From a checkpoint of a small image autoencoder.
Model: 5.51M parameters, 48-pixel images, encoder norm layernorm, encoder activation gelu, encoder patch size [8, 8], encoder layers 8, encoder width 256, decoder activation leaky_relu, decoder widths [32, 64, 64, 64].
Training: adamw at rate 0.00082, 6700 steps, batches of 512.
Data: 101725 training examples, 33.7 epochs.
Rows from block 6 of the encoder, named by matrix and row number. Each number is 500 + 25 x the weight over its row's rms, rounded and kept within 0 to 999. All counts start at 0. Numbers have three digits each. After the name is the row's rms in percent of the matrix's.
# fc2: MLP down (encoder.blocks.6.mlp.fc2.weight, 256x1024), inputs 296-369
fc2.13 085:461453508511556548513466458505475543502516554502498496521479478498481524511488496467439468471481519515495500516508529534497527500529545485515533481500513484541495481508466484463496532513519509518495527519485513505472503513
fc2.14 095:500508518452522480504501489502509508504466510463448493496510470496510457480443542517502536542498458508495474521480523430531499498503475567469505499450491520489510452517517465461476537487473512515460522497480498485473513542
fc2.15 112:469474526488535482477525518526509533494513549523462519509541490462507492476507539495522474454500477491497537515520482519501531524482505489490495530521555534486501512500493482498510536561530513470538488518518509474533497491
fc2.16 089:476452532493494512512494519548471491514494576518486533474476473557481466516505501445509523530500479478519511496521511486535537470522531459534459494430499514459514457498532511539474506477499469472465537502507489509520526513
fc2.17 096:530521487542491515485521494491470488516475473478484508481475492484499497498510550494464466478521516480516467491518494493559520456488509495496542491467513510511522477497442527520523476496492477479490496517477504527489465459
fc2.18 088:470536508519458488501473540503486469492452509537513448502474501491463519539513508523487448514501486525490480453455488445508508511512471506466476444484489554491507538473475496487454499475482511502488511491443495507511520493
fc2.19 102:460554462548481459470483476494483506524489500468532552533545511454450491501501482546523495481469468483517500494455498503500491507504510466505492502493487490484468496487514480472473462488516502454488498463517506492492477500
fc2.20 103:520478539466521479496496481495523506528478495503500473444531470534548521519546491458503483493493575482478462459492481494502476474501476507500489470489510470527518496498524510493507499498501508451524497510504456501504507469
fc2.21 103:497494460510493508542558499507504518471501519501502508502533539526494480531487476482490512504524479453515488494500528541469474459491521486505475516512542478499468494502515546482455496477529490538500482497489506473473522473
fc2.22 092:489515523487527481516522468471475505415517508543502494520524526469568535514525490499488500495542523479499484446454527492468486491511479524499505515490515479521498492463480515501482504443545524454481490503521499515491522485
fc2.23 099:464486466506454463508494502456447485502513526540509463529494475553487483469497488512494488520516456489507494501524485505498495490506496487526482515512502473506520485474508472472529482482462495475521486516505510497473486510
fc2.24 092:480500508499495492502491479534538466512464485450512538524490506535487490535523523523489504507521545544547503467520553505475514483512519555525455540512517465540456514461522519522516496489501454514514517516521483473496524518
fc2.25 094:450473498514454515483496528504488493497513504519495519465486486523446488504422511498477494501551494509484498490498510476477510451542480486487499453504532493475501530497504515529525495498463525470452453504527467440473530518
fc2.26 091:507517500509497483452514517447492479486469511531476477498487515447489517463535458464514479513477486507510460478515497473504526466506563551538463480512485531536507487508460480503450500512570493457479490436509427483465481492
fc2.27 104:473486502502477465541509487533512490512531509521532447496521543477514468543488516531539507499499486498490516482470490480503511526517496529462477514482503497458502510489507478460499530533484493519523554519537537509505481481
fc2.28 091:529438525564470486482534500503509480495504478487492475509507495496511480544507478529507501463507485504484500484494510523514501481455461484509539503495505490487470525523508504487523539566522464509513465479446548480548481500
fc2.29 096:468461480504525471522513552510520531484532503539499518524516508532517461503532513530514497520517496495511497487482479521484503552471494498506440487511488492488478455494485502479480521493472500483525532501510516500506484487
fc2.30 093:502494485459465462445488442535494545462499507521443491509486473494515518486515473514492476441513539492488520478508496497472517475523510455466531459535503490474525483536487521476511535485518528490464462457472501487491493489
fc2.31 097:504527480502482500495496546460484526465467458470490481506507506508463485522493515502520480520487504489541546514521513543489506509496487512518497500466467526502500474492466551536529545527550525480542456529504530504526533482
fc2.32 090:468472504487547536506526506428521522539488498486469464512474504532460482509490519491511496469513513472497480475522455492515518477461479530492557470543510522503491459495453474480491505475487508474463486454450500461486454504
fc2.33 096:475529467505527511525468507446508494488494507510511487518490471505498487480481498519498491534519487481495464503492491533504460497473498497517478475462546491567497521529508503515462492491491504445521465504467481465429486507
fc2.34 105:508510524509535493501494509528507487533511508491468524486451479529475533522481457537523519522481497510509531487431477518480483496510502526480473505495528486507497435477555526443484492563480504502464504507512446449519489480
fc2.35 113:538508506500488482468499503532498477532531512492505517544505502498497495480486510530531495470513527538517508548465542484539514561491484497477506537499487531491528504519553550450568493521455487470532538571533508500496512508
fc2.36 106:516512523536505508504516488488507552509500520512529545485509488450494494493486497547504497458469547516493550513521501544493470506500517521475530506461518486536481526546513522468538477530541493482530499518525482482506542526
fc2.37 097:467453482490505518463479556557472512472475513489439510526494494518468518510507515513523465496506481501522513461539488476538477474498491494533535438518447480464496495527493467506500471478539470506487483523523431513503502510
fc2.38 124:485508490529485518508511491535515505513524507493512525543452523510472531492493521538538502479489548544508503542479500473529500547515473498510458538485504493479498517482524519479534497554477498438539501525534554508507502547
fc2.39 095:507489509476524466495466558478507518496557521483521453470525528466517557485489543510512478470507490530520531503515517472527485481541487512478547519533499498479506513530479482505503552517510503448474488493544486513513533490
fc2.40 115:478474488436537486525504532475490439495479492466463507451487515507524516544516550428443482522527529484482490492483515520471469465500484470515498481545516515471494489526515452495463503470530457479485523482443473509476492457
fc2.41 093:576488501483460526482502530497533477479481471483473466523484466497530514507526431495489501507523473474479493487516490480551504489522526454476530523498494505532522480538467446506486520493539533484510472499489466477494514470
fc2.42 089:459532507483462518500485496498493491510470511502522512498492482480501489515508530457528496539511528459510516473523481490515477525495487535544471485507484510487466500521501554537512500468513457536486457472474500472488489446
fc2.43 103:483492494558524453476517483522547528528559453515539515495500460492498485489495497521474471483498526561491513529472488486519504545513521511486485553491488490452479446522484507475490536439508467462544474568515501518494501553
fc2.44 098:511502506523520499471482495526484480556516506465485518445525480503521520505484511500497519479517543513486519515528514500454526516477511477514514525507509539484523523510532510515435509510546486476471477508518506458493469513
fc2.45 114:478504485436506539489459473465500462468456485517473488471457444512498502510492504454465447481517521473454499541543487510511474467497482495509527450474483512503492468514475468501458498454470512525462474520461449489479510511
fc2.46 102:477464491471480510472476528479478506531483489531486497457448517514490497510487453446565502500496485462498466459515518459525465482468490491557441475530507499546527502495505473514537504547515522508493492530475513511505471529
fc2.47 095:493487468498529478489512495503487535522453509434498439485494522498532482472495498481522468467503470486514510470508506488433470462505500481506519469479510487491505503518482494491511505473553514471528505469498488490492538522
fc2.48 110:510511482463490492484484491493491510500484492473483447453506488499525500493496473445479473516519525481491483433533467484454479456486482510519494473527494481496521487486471502468503485499512513521502480473452536542457526486
fc2.49 092:495500514495540482516567495525505469484531521514472563508513488467481476469537521497554527510534494487508461515532462523459507468480500498524495478479523523461480548457508525495443467492439496539509498486521526507523505515
fc2.50 097:539516506492454575443481524487474497474493534487536470455494479524497452524509443450519501506526464474503456488503545504507514501494532518515507484489472479524508471469500509507500508484540527498523533478472520452530484512
fc2.51 100:521491509545441505528516471500514521472487524464527513508479456590522500474503504490536505513507501508464463467528516473474478521486541501527515466500488507523506504493499507485504482507491523525486511490503510469482531504
fc2.52 097:534458507548520525469496442480521518508496496502451511519466517500495528523496438516505462479505521551500471497486457495507458519490519485519509527461482486543505509494500491453520506504470536512509493531494514494499517512
fc2.53 139:467544459458498538514481501451475468514477499506458449450509515494445487546504477468462515487528513472528471482493521527500488440499496491511491468504493497511517501463455487515456482441491495527487505468469502473442489444
fc2.54 132:509511474441491514550479458474495518463460517524501454523504520515526478510525483448426502556511525459484467457511499477510478448462498486523502479520504496483523504488477470515433486483477512526468454467464479498469518486
fc2.55 100:495486441488483491523491535483468474531488511445462487452479483521485539523496485464450506474497519497468491485553487530482481530478522462490477482505524505527516513504520454518486478481498510487516542507474511457470555492
fc2.56 096:535548516498505473479497467534518526521483499500530539564524530505493488479516491520439496475483482522534507506495482448561494497465509528539508528501523478483526516573508527506484509508454465482539456539517467491500489485
fc2.57 093:488489482482509508495502534498468531445556510519488508446519567466496522491520467537507529492536531521514501504554540570484542488500487498504472467477472496501461459476480550522510496484523532507476473497517488507486517513
fc2.58 117:473506475442493484517441487461501512507462505545505448494523497510496462494460523448447477485483522490498488482519512527466492471503495489527525473503490508506484505492494472494492508433497471498497445497454513518464522478
fc2.59 097:473482516488488471486461498493513514471502472444458477538526488550507494516501523503467479508534501524523470508492490523449487502540472484499499501447478521496506503515527515520518475482489492445488462496466503515503522520
fc2.60 097:491559523526517485505530497461497478509510464500513505525532501521475465499483480540550512502521507520514494525495508531517503527502522494484497541457505522520464480500551476501482537554491494527541515535511518514496468533
fc2.61 089:488477494516459520529499523523507537488494506457522519506491500510479475523509490500513472515522508517488498518495484508454498469506465485493495478541463507500481483468533505533494522497500505507479496498500500528496478512
fc2.62 101:515478473473492554513487526491522526519469456468491483520522507491461454483477534530508500487483499515475543497487494528540481503527512488506503516499474493524512547539475526506526526452507473505504470537509492492466549530
fc2.63 099:510460548548501483468532535513507546498501540495505508524514491494518469499524451545531529479479458536470512510497477490474553492501500503490481530459474499467495472549523532473519521546498507511541497508484476487538496540
fc2.64 100:482512515481489519511493466486496485500496531503504465490504540469521505460458460498493506504440493487482503458489512486535504492497494501513459500519506479517471481502504486503451477476442517517480499491449471474496505483
fc2.65 100:516498522512459542450503491507512470494494511525485460509528494474503481503499507550513473512523427502491534509506532487459514473498507522525489552483517478479477428478516486493522454525510466488459539512489501469511467483
fc2.66 109:491528528491482484506529499563544485520520499540503493561523521483528528479502531538541502477468513521465488504491475499482470523507480474506480538512532449501510493535528498509526501516463526499505513559561520531530452551
fc2.67 093:497501518492504503463474509497490488537505479452496503494510505487473516504482467481495535511439487481522529463524513488475500489501523475501521503497466476490529486506495497480487499473437461483483481480473519483497500501
fc2.68 093:505475539488477483492493511542531526469465538455541463475468494459514497499511555466484517490477499459524497480506514527473473543518489464495526504511479504494489517528531452458478533473503496475524526516496475530514529557
fc2.69 098:518517512523484484499531509514506517513478486501546496558503502489484518492543470574499459516483530492475509502494452487527495533482498487488492504452508488470520498467488505480498533523496485476514490483515527500502488500
fc2.70 100:504496482521505509488565527514488518496548546512545547517486523486436489510472466511502479461480520512499545477558484492535496545485528481517548548484540467503476490482534500497499533457512512491509503516522514516507492493
fc2.71 099:477491477470509511495518476474472517529516503504493504491512456509504511500458483450500481468491515515479491505528488486474490489490523514529513498514487502503493519476501528501515457502437514491496512486528560484487496482
fc2.72 097:508519523466570488465541545499492499511464481493502495555469527478534457454532492473558516512503496466486543455537509472539478533498508499506477495522463510474490525490556502489546496504500509515514510487465560541516499529
fc2.73 084:512494490537491490507477552513503513499509474502536481517497501499481479533502471502461528475516535520485498492479516489495517474524519487496483502505470520518566487505496490483501543521516544517495512478477512483502515445
fc2.74 145:472492500460471502519485518474480489511481498488484485495493458536486467531478523441467482500490483488482468441512485501502505467502469509506501460501489493502507475499479482497447513476502525538453499489475478452466516467
fc2.75 096:521552519501532519504505481531496487507519531481503476511530491490484431429530506487528552492503483546496493530567497507451506456528511518462520474536480540524516496494502504498491510488526458466529520509511513517520535511
fc2.76 096:487483489501474519476537470532508480436502504475547532487502494469535524495509508504542519503456473506503513542478507494478488509532502533471522546505530467441534519469511540482546462517500478471518529536571529541506496490
fc2.77 096:533517513499506513514502513507510497485499450493479522500488521502490464489536502499505528492507480467510451523498536529482527487544487500444497499521508506483481496520492483474485512486529524551489479476514523489458536513
fc2.78 156:489504472436520526536483526484454467480465489505465461460506479494492454515486484478459482505511510460470445447483500505512486486491487457507526454516512486498495487493488461522455521479486497530493491441453468503488504444
fc2.79 098:490487464515513528504520521537498470517530485484494513519506482470515502527484536526540485495486507497478479500513486500515464482511479494520496546499507454506501557535522519491473491488484493462486506483497481505544559543
fc2.80 110:525525494514448513504552507532494525527521559487502480494488503490472528499502514510536505496492516499524496496478526473532449514482520498500510481451502519506513515480538532478513493494536480488504527521525504525526505542
fc2.81 093:506509536511524479525517496479531499471472466517499511474477504509448469522466550516483464507512463539500527560484481506494508477475538493519511529476493549478534480475503559467497515501515542512513516529507525499525557506
fc2.82 091:471470515508556533520482536498464524545453513456473499539538520469507511472501462505476531504516538500487532462481452491468479508470508502493459499476513502488492516464531499525537494474485508484506493482552452528475492496
fc2.83 088:488478517476498479503511492522477506473510487468554499452526487491471485501514529516468496493482474508475495485480519490497511498475517516499466495493489521502500484538525545510493485497476526523469489540477485497517528500
fc2.84 102:519522492483515496504450467471491463513493503479484482506496510515503506491452476469487452475496490473499510539529483488456547499505510491496535507526545498529487496456498485488475446441546483500504556532484532466477510446
fc2.85 120:526502535542496472493512509555521520513526521479498499528511527508489510478524507492544516515441514497517526548493535502475501509482522516503523525519530494467482486497520542494547533494478482476546501513520519503557467532
fc2.86 101:511501497470515463493494502500498499480462542483506485517513582520541503464527458480508499519503491490493525499505499508487520521529500500512511491517464434504466517506502489540542545511484481495569496468525495486498467475
fc2.87 094:501521499475461528464491438500531483491511528472499482493460480486530499475516475522445507507547502509501540504503510462499495437534492483503517517488499510480515538499534500467497511525509474500512496507516513512549497492
fc2.88 100:508485513503536541473474526469480488525461519476521506507522496515485507536508512521489487539510499482493465530560506532465516467502487460523497458482475493498549489512449508513441491512479506484497473487477478452477505502
fc2.89 101:502461529547474451524489516482556490519480472524517528491491511506522479463472513510532525513493491497500508493453494494498494521506518489445491503504496473449500482499485507510508507517498473505499465507509466480539483487
fc2.90 121:507539508524513512476547545537530526489553531490497525515525539519521477510513478553528534492465503518497519534478504489494482486525488511484505502484505495508455465486534530494517519573473509520540553502492514511516484556
fc2.91 093:473448541509442466508520480486513498522452522494486502446473461532502493459535431509490495511496464496468505492492478455500506479520505471508500496549523532475451525488539490522521451476494523473543493464475506527519508520
fc2.92 090:483511472486488515489534464515540483483505515492515474531492532501529483503507520527485513513505522484452483507530510475479502521503488456511491509499512522488519518499482463534500523540462509447477499492506520568491524466
fc2.93 092:530505482486505475478523481527515465535510481480507493483517483512503476476546520539544522471516499511506538480480525471515509486530477518497526470529475453503480476536531484492451478513481512486499526476508493510515512497
fc2.94 094:488523464507494489524506487516496544497496463476491502567515464514462520518513525462494446489487485531482538502460532515485515515508478508492495523488513517525474467527518479465497557490486485471519464502527508539490478518
fc2.95 112:496505514521507499511573488483491519487480510494495510512535540496524524497491479568482478484521493535544498530460525526538515505494480524482482519512517464478496521464458542503521496545491496507503512536508547478512437543
fc2.96 096:489491517517515499498504568512472529495492509537451547486504466466512503481499514529496516517500483519480539510516494493499460549468520522509521532530523448473515523511504552502530497504499459473542530491518501505513519536
fc2.97 092:552533513496490519550473457463494500504533526562519478547551465519481498497503522524541496499517505485504474516506507485508504501513488509467466503477534500519523509515496477509505471534486500478490496491489509493505495513
fc2.98 098:505489503458509522527517482505534499499553483466501472502496521448500524524479494532535450474525504510521495516484504490453558522491508487497461486475528501526493489450539532529485501483460505501503556547494521469516524499
fc2.99 090:510524478498506515511489503515476536528457532460541486512478576456508511473525489492531517465485526488504492527497468504458553442494511486481487516525470489522490455493473508556507527457505496481467493462488497520436516484
fc2.100 098:545511510515500545495502506454483533526513498519514510483494510526485496489487509526491520499503502552491520515468501546475530497491543525546492517461457534526507535479484534471503470483527490507490499537533455489467496498
fc2.101 096:541441488556518539520472492508500495530507494520491533488496506507505536496459516533510481486505497539432490537509513518489501474488523514532500497483492490495477508490511548508513475516523551500500485545520495500498526505
fc2.102 099:461471518474483507489557494527493502503483515527536509485520494481485472521505474483543500557516489524465499512501503437502490535465541513502507525505529491483488517466534525534520494517461485502482522488503492500486506516
fc2.103 090:540557486471475477489466511513496518487488505511503481495510515489556529510530516509439477506518494500520489464489469502474506447476461501515509499533515482515492484504502476502500517520482521517479516482533496506510510495
fc2.104 113:487494523487490517497520520482481475492492542490500465493533531527484470555461531482525534508528453455508500497503516486467491484501500524486503493528550494508458487514528497458463492491485484506488507474468551522503535456
fc2.105 104:566516506536526454483528458482546519539486489484490494490533497515473559546466508519514515488528484544512463522472486526505521522492513529516487515493519502489497508471457514511544458536474497470536526493519501527513522491
fc2.106 097:501494492489482513488541433514516503521474537516507464471520508520503503499490498463485525504477476432477470465505486534497494511459482482492503493504502510495496532489519497442515495528496514528496523466488547487534499476
fc2.107 100:513509512517504450516527448481482488515502477469491451465508500474469447493545495508496514472475515515505494533512483508514494475511510527496509499487501482436511484520506472471537517468593460470500489511507529509515483523
fc2.108 092:498508527470501502512494511540509509523544509480492490499542513509495492493462512485518526510494541490501515503511513488514497514508510486530521544519522468508467507518548529518509495468460543517500479490506518490520534462
fc2.109 096:496497476500532495477460450496511529507504513514479482530482489517503486504542502473476488525519468520515494497485487499506502452484499490525507502512468495513532493526486487503472469476523502509488456489486525484471462533
fc2.110 092:457499486470534513483471514497484514427481526532479531500496574529466483528523507481508488455511539429486488490459493489519515504498476501506487487508462498462491503498432509479510493465485516454534501513494479472471526463
fc2.111 101:533514458536528512505503498506484494506459467545514505449521475484482511526501500488496497498512501509525487472516531512498478479537525474516484537501523527465493485536498525507458448449438532491500503487518466493483526477
fc2.112 093:536503493504507509512521542498505535480502499476503489463512511475520491512491492472444483490509462496523480546515472462511493471471513497495525490524555525544442490488507522486457480473457483478536470463502466518527511544
fc2.113 091:501528455475472469467471512483469519480472502538483503475434457495503481479522492450514492483524529493509487470502493469446477489513476458451533458460519542524463464458484479467526512511499487520527476462479516476528494504
fc2.114 088:495484505535522543476488521473494476540481514505499551502505462509502501518533527522453488454499518509461481471503489471505503506499480512491518491474491468473492480495481502544509507522492532505530506524504517495493496506
fc2.115 091:537497496531499469488498486531484537492519548551524523535544494511565527512491499508496508521493489506471493554509507468513479486519527519539486470517480495538512503505517512487500488486516529499543447536530457487469516509
fc2.116 090:486498524511498552543501488506486482501531478545542489480487550489513507504527532511500492489480496486474482491497478474532526540540509524503499498503479499495500488491463490503521493496468478532532508514521492500516482560
fc2.117 097:498556494495484513476471556463460537499509533507550509478472543511524495504490513503464542537432549494531482427515500493471501540502446513535489488485491499482492485503464493471517504557491522523495475563501437535498527488
fc2.118 095:472456490495504457493517473490499540503539485504518526494550473513494545498521513526536519529527496524537521521513503468504471527538480507530498531489491510515505523531494482516530509525506512523509473529500469499553457521
fc2.119 091:546516513541521509518498502532497525498519480485472481436457495483536521460458511530530524490465480549513538541496494496502500502486496442501474543515499461505515531532501500531496542526492493541484508515499540447503517486
fc2.120 100:525500501489461500511507461485524522500515522515525443499520497468492482514468476498493484462458477484513527552479531522508515528476530525506510506533515501461467516475518484497532480512567495509518463557539525539494482535
fc2.121 095:456497471498469447485487527461488486521456497539485494503473513510495499445498491448514509506496512512461486517545505501519549512506506503595505486542542542498556478524464524578483530478492537552474528474488513496495459548
fc2.122 097:481529506452493496504481502484438466499500521511489441481478518476514522491482445456503435501494508458518466514491485498491476478477515479521508461514492489520486521488439480489493542480509475481490487456463487493499505486
fc2.123 099:495507493481450508474480466518508527469506544514477475539495499534517504538446476490506537517504457545454542512535471525481524539508492488478518478453504521532476503531532492499492492496493513469510501467431457479476453535
fc2.124 092:562477495448495501493491520502531493508484446517499510492466474511485494503512503478502494493530513529463433530468529523522525485525502517501526498491525534473513506530517445515493519477508521473487509510508523499487538522
fc2.125 101:508491493516533473479460548518477506526508499511488539494475462533465504483521504487539527553471527506472511524485489529537510470482527490545497527514486505524516479507486482488532517489494492516531509509493558509506489501
fc2.126 101:525535475491486499521492515504497533485543516511500465492543501500523479563479518522521538498465525552511523469548493509468548492502489512463509488439503484515535503449512508521484476517504480518505534468539551535504520509
fc2.127 097:486520511491473507515479540494501458484516488518545498513481535469473515487498482522481501492489495522533493502490503499558485458518518499479471477519519519504472491533539509507536493508521474507494487540535531565482523466
fc2.128 099:469498507506465498491477521501449498465500516486488474477543513483506468522464477479534523505510510497478503489493508455520526461499473514515503515490459535515488486499504508452496481484550487506508500521480519568498506487
fc2.129 101:502507465470489488493479533428484495539513511469487487488554536505524493544519540485457509521499539453485493468512459476520526496493462457510510507560485485555482490509477495524495519457514521492477483471451478484519535472
fc2.130 095:474516467472522529527494514458497533479491513468504478478526516520510494511490509523504528538491516473502497529475511503524511468474447510518449483516488475499533481448520528502534498481523481511499507539503494481458496489
fc2.131 096:480480488500499461465513478512494520503489494453513474490528473484537513528481474507522488483497506501507502462465508478494481538543508523509451515521488502490480537535520503521492506450489490528523477467489497527565497483
fc2.132 101:500530494459522523545482494487480495468486491512472482479500529504521461500525515444468514507505513477502489440519456515518510432498475492507529466508471486512479477467487502505473505458458500460518464480478494513463489492
fc2.133 093:496495552529471505533493500495542535561488493495479530503466518524536470512502477526516554486483463517508572513510508469478501515469469495453485503505518507447480458502472504495527502508445506497487496504488476489492534548
fc2.134 106:476514496473507517503479513484475489488482482490453492520486476531486468503533502457452535514458510488536480472533498509484493491522520490506543440494471525495489533495498499504480478492495502528493517516476457468482484527
fc2.135 106:520548468512513539528516540474490471438465503486488502479504551476491507526487478507448508544472533507506470464494510497489497497469489497467462486537511521483480486466476493510478511533491486489486535507481506502502508437
fc2.136 097:501507524497484495489492484537523478493493486476530525502504483479519490502503516494542534504551515495485523563518519447487499485518507499478452534472498528507521537498534457461472465500475521500492495541496503545488517537
fc2.137 107:522480504491505475472519495521504508531552535524495518528523539499503527514522526525534501553520529541515520558484499512491493497504530495492509526506491525516528517504545499501510487523467557498514536535517510519491533554
fc2.138 095:528499508472534535532487492477497504489480504486550507482443503479483516517541501488525516540495522505505508519542495539501485490522491485537515490480471495525478499538520482519526524503509487488483529480489469532476505492
fc2.139 095:503516486503508510500465503487531484534502503515503467525535478479491517487522505520491526499471542479517499485481534466517538495504521529475513523470468489502512495502489489500503494483537537506455510493515495525445497495
fc2.140 101:491515508530505494513526427526505522481553507456503464474540524502503462511487496555546503477511467545524493560472484516491524489500462452444491525529523514482469501463455520493522489530475469526497500531531547489529524517
fc2.141 100:498449493473491511494479528507486462507469480538532540478518483447524499476484477462461499516491505540471492499485491493492500463516549510505438483474499488488520457506489544528521459489485531472540529501493485505469493459
fc2.142 097:486539546503541474446520478499570481502523457513500472465499463495497456465556514499451474524502471482509466512521484481513497493500498487536501495480457480503499465476508518541531522479494465504491497495508514464526482519
fc2.143 096:472505500475472512508476526486448500510488489551468499464513453489523457525517461532513512506511575505558474459491543478522500483504511468475528499546541513521514503473466515497467458500464495531503533447493500460518508530
fc2.144 115:486498463446509511537484511468463479473452500509489504518500479506493495482477497499440491529467507488509477493487498491485511447495502511485529486501495487464481510455495482491498449496501473493471495460484504483464473458
fc2.145 094:489510510467496534528510486505483534511522483466496528439513467524439499468493474457508520487516516534542526495537513456441464527521493496495501503530510522486527542500511529500497467474561430511513522505467491488544518520
fc2.146 100:499453474531524489501469473487474467540484480498492506526440497530479498503470487489462516523541472478503465505519515532495507443508485483495490478479528489495525539500456510553519514467500475456473472480498482476471484499
fc2.147 088:528481494538493481467503532508466516489546501550521520497504472452484534488448467533514555529556515512466493482496494474504506477516556484492458464500486487482486516476511488489498487528468506449481510500517484478476489504
fc2.148 095:499482495521490508494537508510530532532487495458524487504496491493487494497474532528514528495496524523535473474448509515503502522543513500499485536493516492518457550530505522501554528519512484501454513489509477485503522521
fc2.149 090:503501495506504471499510472492509509495496518522521493513531505537512542502483483477473470527489510536487474510480493488484503458535524461486484487490470489472491531519460529472502495435490468496498488541477508543515550526
fc2.150 098:535517509498504475491468499479509489513513464529498484520495495507507492503449525516493476495485479495479513504496508513476486507457494484494476483502471494512494487520469476503538485528509521497463548521459523493512464488
fc2.151 102:435465466489462486507502536453531488474488535472519494507466498498529471464491520478494499512465518456545500473505512483483488462520483508475493526509525448520519457513477520510505542492528514510494508473499470501507521450
fc2.152 101:512515485523511521498516471509484501463480486506510491498531471524517512493510525450474520463537474519516490465491501524475515496506536504491527496512513513488507480535513459520542521480499454488497494460464486468501493475
fc2.153 100:519486475513482480496474502486526484483488526469463486488484485475534453508533501476509476508521501572498525496487548506466535522545511514511479513503454502541531485537497496533480488502439515524491459507530454483504501520
fc2.154 099:466491465484467470520506477484405494518489456481486505480538520480491467502477521473492477445483491470519509497449506491479502515513493492502523498539489525474473497540537497483501518495529475501467509485469440499474473490
fc2.155 103:500497494492508504527498527549499524463494514491472503517482470527492530527519506498524528513525502516499511519523481539485499506486505514494552504494556509469541492498516530495532510534506527526507507519534458469514532490
fc2.156 101:473515491504521498518509499528514521491493517459476480505528509517468480512497479496570496543508488490490496499528484501457517536519524495515546517503533502489512457505555462525518496507497466513513492511526535509533504500
fc2.157 106:487498494454457523489486511467505499468474438546528502507453493514556552517512509465493506506473495506491493461497494502553488442522472507496459502455518519508496454470438534506518523496488498483457459461480505483462482516
fc2.158 096:543520474525479491499441487469506491474481553514512493496521487502483492485556489473496503541541520492492499526544493461484503517483520553509514502490504476529536506503467508516480494510478538557494517488482440461481483452
fc2.159 093:489472482522497487545485459504512523543539485526482509547537486528559526492498538519534477529487497515514543488474480531508506553503516454429505560504460519469528506492515555470486498484440518536473504459540532494536508545
fc2.160 098:555496471498509474527450535508538534473547494514499487496475494513527486476491515507489479503531461522479505558501529523495494531489527494502496494512512505477518469496496470497496446501488492520476491494487505504501498471
fc2.161 094:490503480475470556505580487504518506518528509522503512505548529524562519468455497518532529508489501544501503494533504487476519509497571520488508530484514516487463508494536508523549502497502530506490487536532467503531470508
fc2.162 093:525507477517522491500492495494512516499485530515483466484504462508474495499478482539496510480506520519515482485489506504522525520509486514532499473470492533460510534502522522462542499513538512472511506499474509508495485486
fc2.163 102:523513501473463500491517537500495551498496482503490515509513544461491456466472523434490526519519516481460486452483455500527499490475506522475536467503490495511488504485481519477478490506471488488489485485484497503519449482
fc2.164 090:492525509497488523485504479495468487487557477512542498466502504472507466528471486535496484494464517486521559503458480481481517489535451507523450459526520521477490481513519475501503475473541512536450556513473480453548396497
fc2.165 097:505508487501560510484496521459507505478482472497513514492498534471476478522498452508481493502491453489440521518481467530516495491456525509517506511503527502454489446472479499515501514540494522491491498501476523521524484490
fc2.166 125:509506491463482499509468487477525447487458501490512500463510530476512471509480491440466457558487545455523461470511492513503464477520480518511493480520472527509465493464495473534479480471490510545500502478430498500491471451
fc2.167 103:490488510506525426514465507510511469543502493516485490489484497478487513459503507468559521502534490473508538535473475455557563475509519488484512519492523512474519521521488493502547514533516534491502478511503502525523527513
fc2.168 133:514507539581524519476520487503525499518527480495538539536508497456508525508486533560542518488473478542473528519483488528487520516518507504499493551513502475476524480497520528505492507556500489501523496530546527518525542529
fc2.169 107:481517461516492465453537516501534508496527491540517513539506512494473511531483498539535462543466496489518493532505481499500530499487545523497486480466460485475522482517511536475484507507521507481505497542530503464524498495
fc2.170 096:497470483534492484534524470490473445541514489525503488504476487480472482495494458512500490486492479469522498561544495494483511538465533517514499497525535509502437520500494492477534555542452510491527489491503527522511494502
fc2.171 096:439497473480509474506485493459510480537477515531472508442464479498473490492513444491536440518485513517468464483496538523536491516498515486497550537495452533512470503518556470494488502526510504423485486512501510506500496513
fc2.172 093:505483485508465483510459503442496512528515500518492509483520525523507524494550524535458521504531498464491518476490515489509525473505436519517520493520517491466464525499493494497534497529474477503469482484535506540514506479
fc2.173 110:490509505514485497474509498506537483459499490508507553500515529514505496526520528517526449491522486531469459520437477517470532494472536530521516531467483502490424521481509509507552540458510507451476503543497524426532493455
fc2.174 093:477520520512504515474491459517494526509508491511523507495478478558552500490491515498502514516499498511496512509557475534536493494509481515512530537514492517515507484508543487515512541501516514512528505507492473496506472485
fc2.175 095:493475567487494516493506422477514512481450497482515532479467465506498483485514434506484518492547489489500497512476482478486522495539495494514495491498516521470500492521483515481471471477462558458507464498460456499478462529
fc2.176 108:488497514545528471522494489486518540478460493587521483522487531482514503481498457503490516495471483542486511521506464511525519520501487484520525511487523486510529466523484519475522511534497510507517505515514491495497500517
fc2.177 093:464509509515509454462491472494471481533479522523503470545477523509555503460483535508510514529482512520535495476476509504482498485509479497559527499517474502458483514480497503523505442516513520507529486508499495494505501514
fc2.178 096:500520501540488487416529474506497540531481492458443489510569492501551506456494504513484474491500494553499503494457495519491511563511489522506536505490488493510481510533456491493563470520469491454528491465504468504558475470
fc2.179 090:496511501511483475496479491499507444494518491495556476551542516486490510487529457529453525528507512537486516534475460484465497482486506502457501478541486494498501462471476475547513532473462484486463483475466509517489480524
fc2.180 091:481488539547507496461542494514524515493488472498502499449520445551511515492490506526540492506518484483523541547479540480502464508509475507514485560507501481459491510491527499521490513478507479498525505531479499470501469549
fc2.181 086:533522471525499504478509497508516511479511469471479514497497484518509502453489504480507513476535493489532507491493532481517534517539483511513483498468524501512446518462582484503526502572500507534491499494504508528518469496
fc2.182 106:514535478533496478469515519528506539500537509474524491547499526486529483476473513521524521511511504497460525521476506561510462560507490497518483531481455514509482535505518536487516451512471480474507504508515482565534494520
fc2.183 099:510515472447442537499509549488520471517498512484526485495472477528491453490527515484488476476497507449441483480495488559477474505503473475547493504545470496550498467540497495475493465430491490505498464511518476541465457511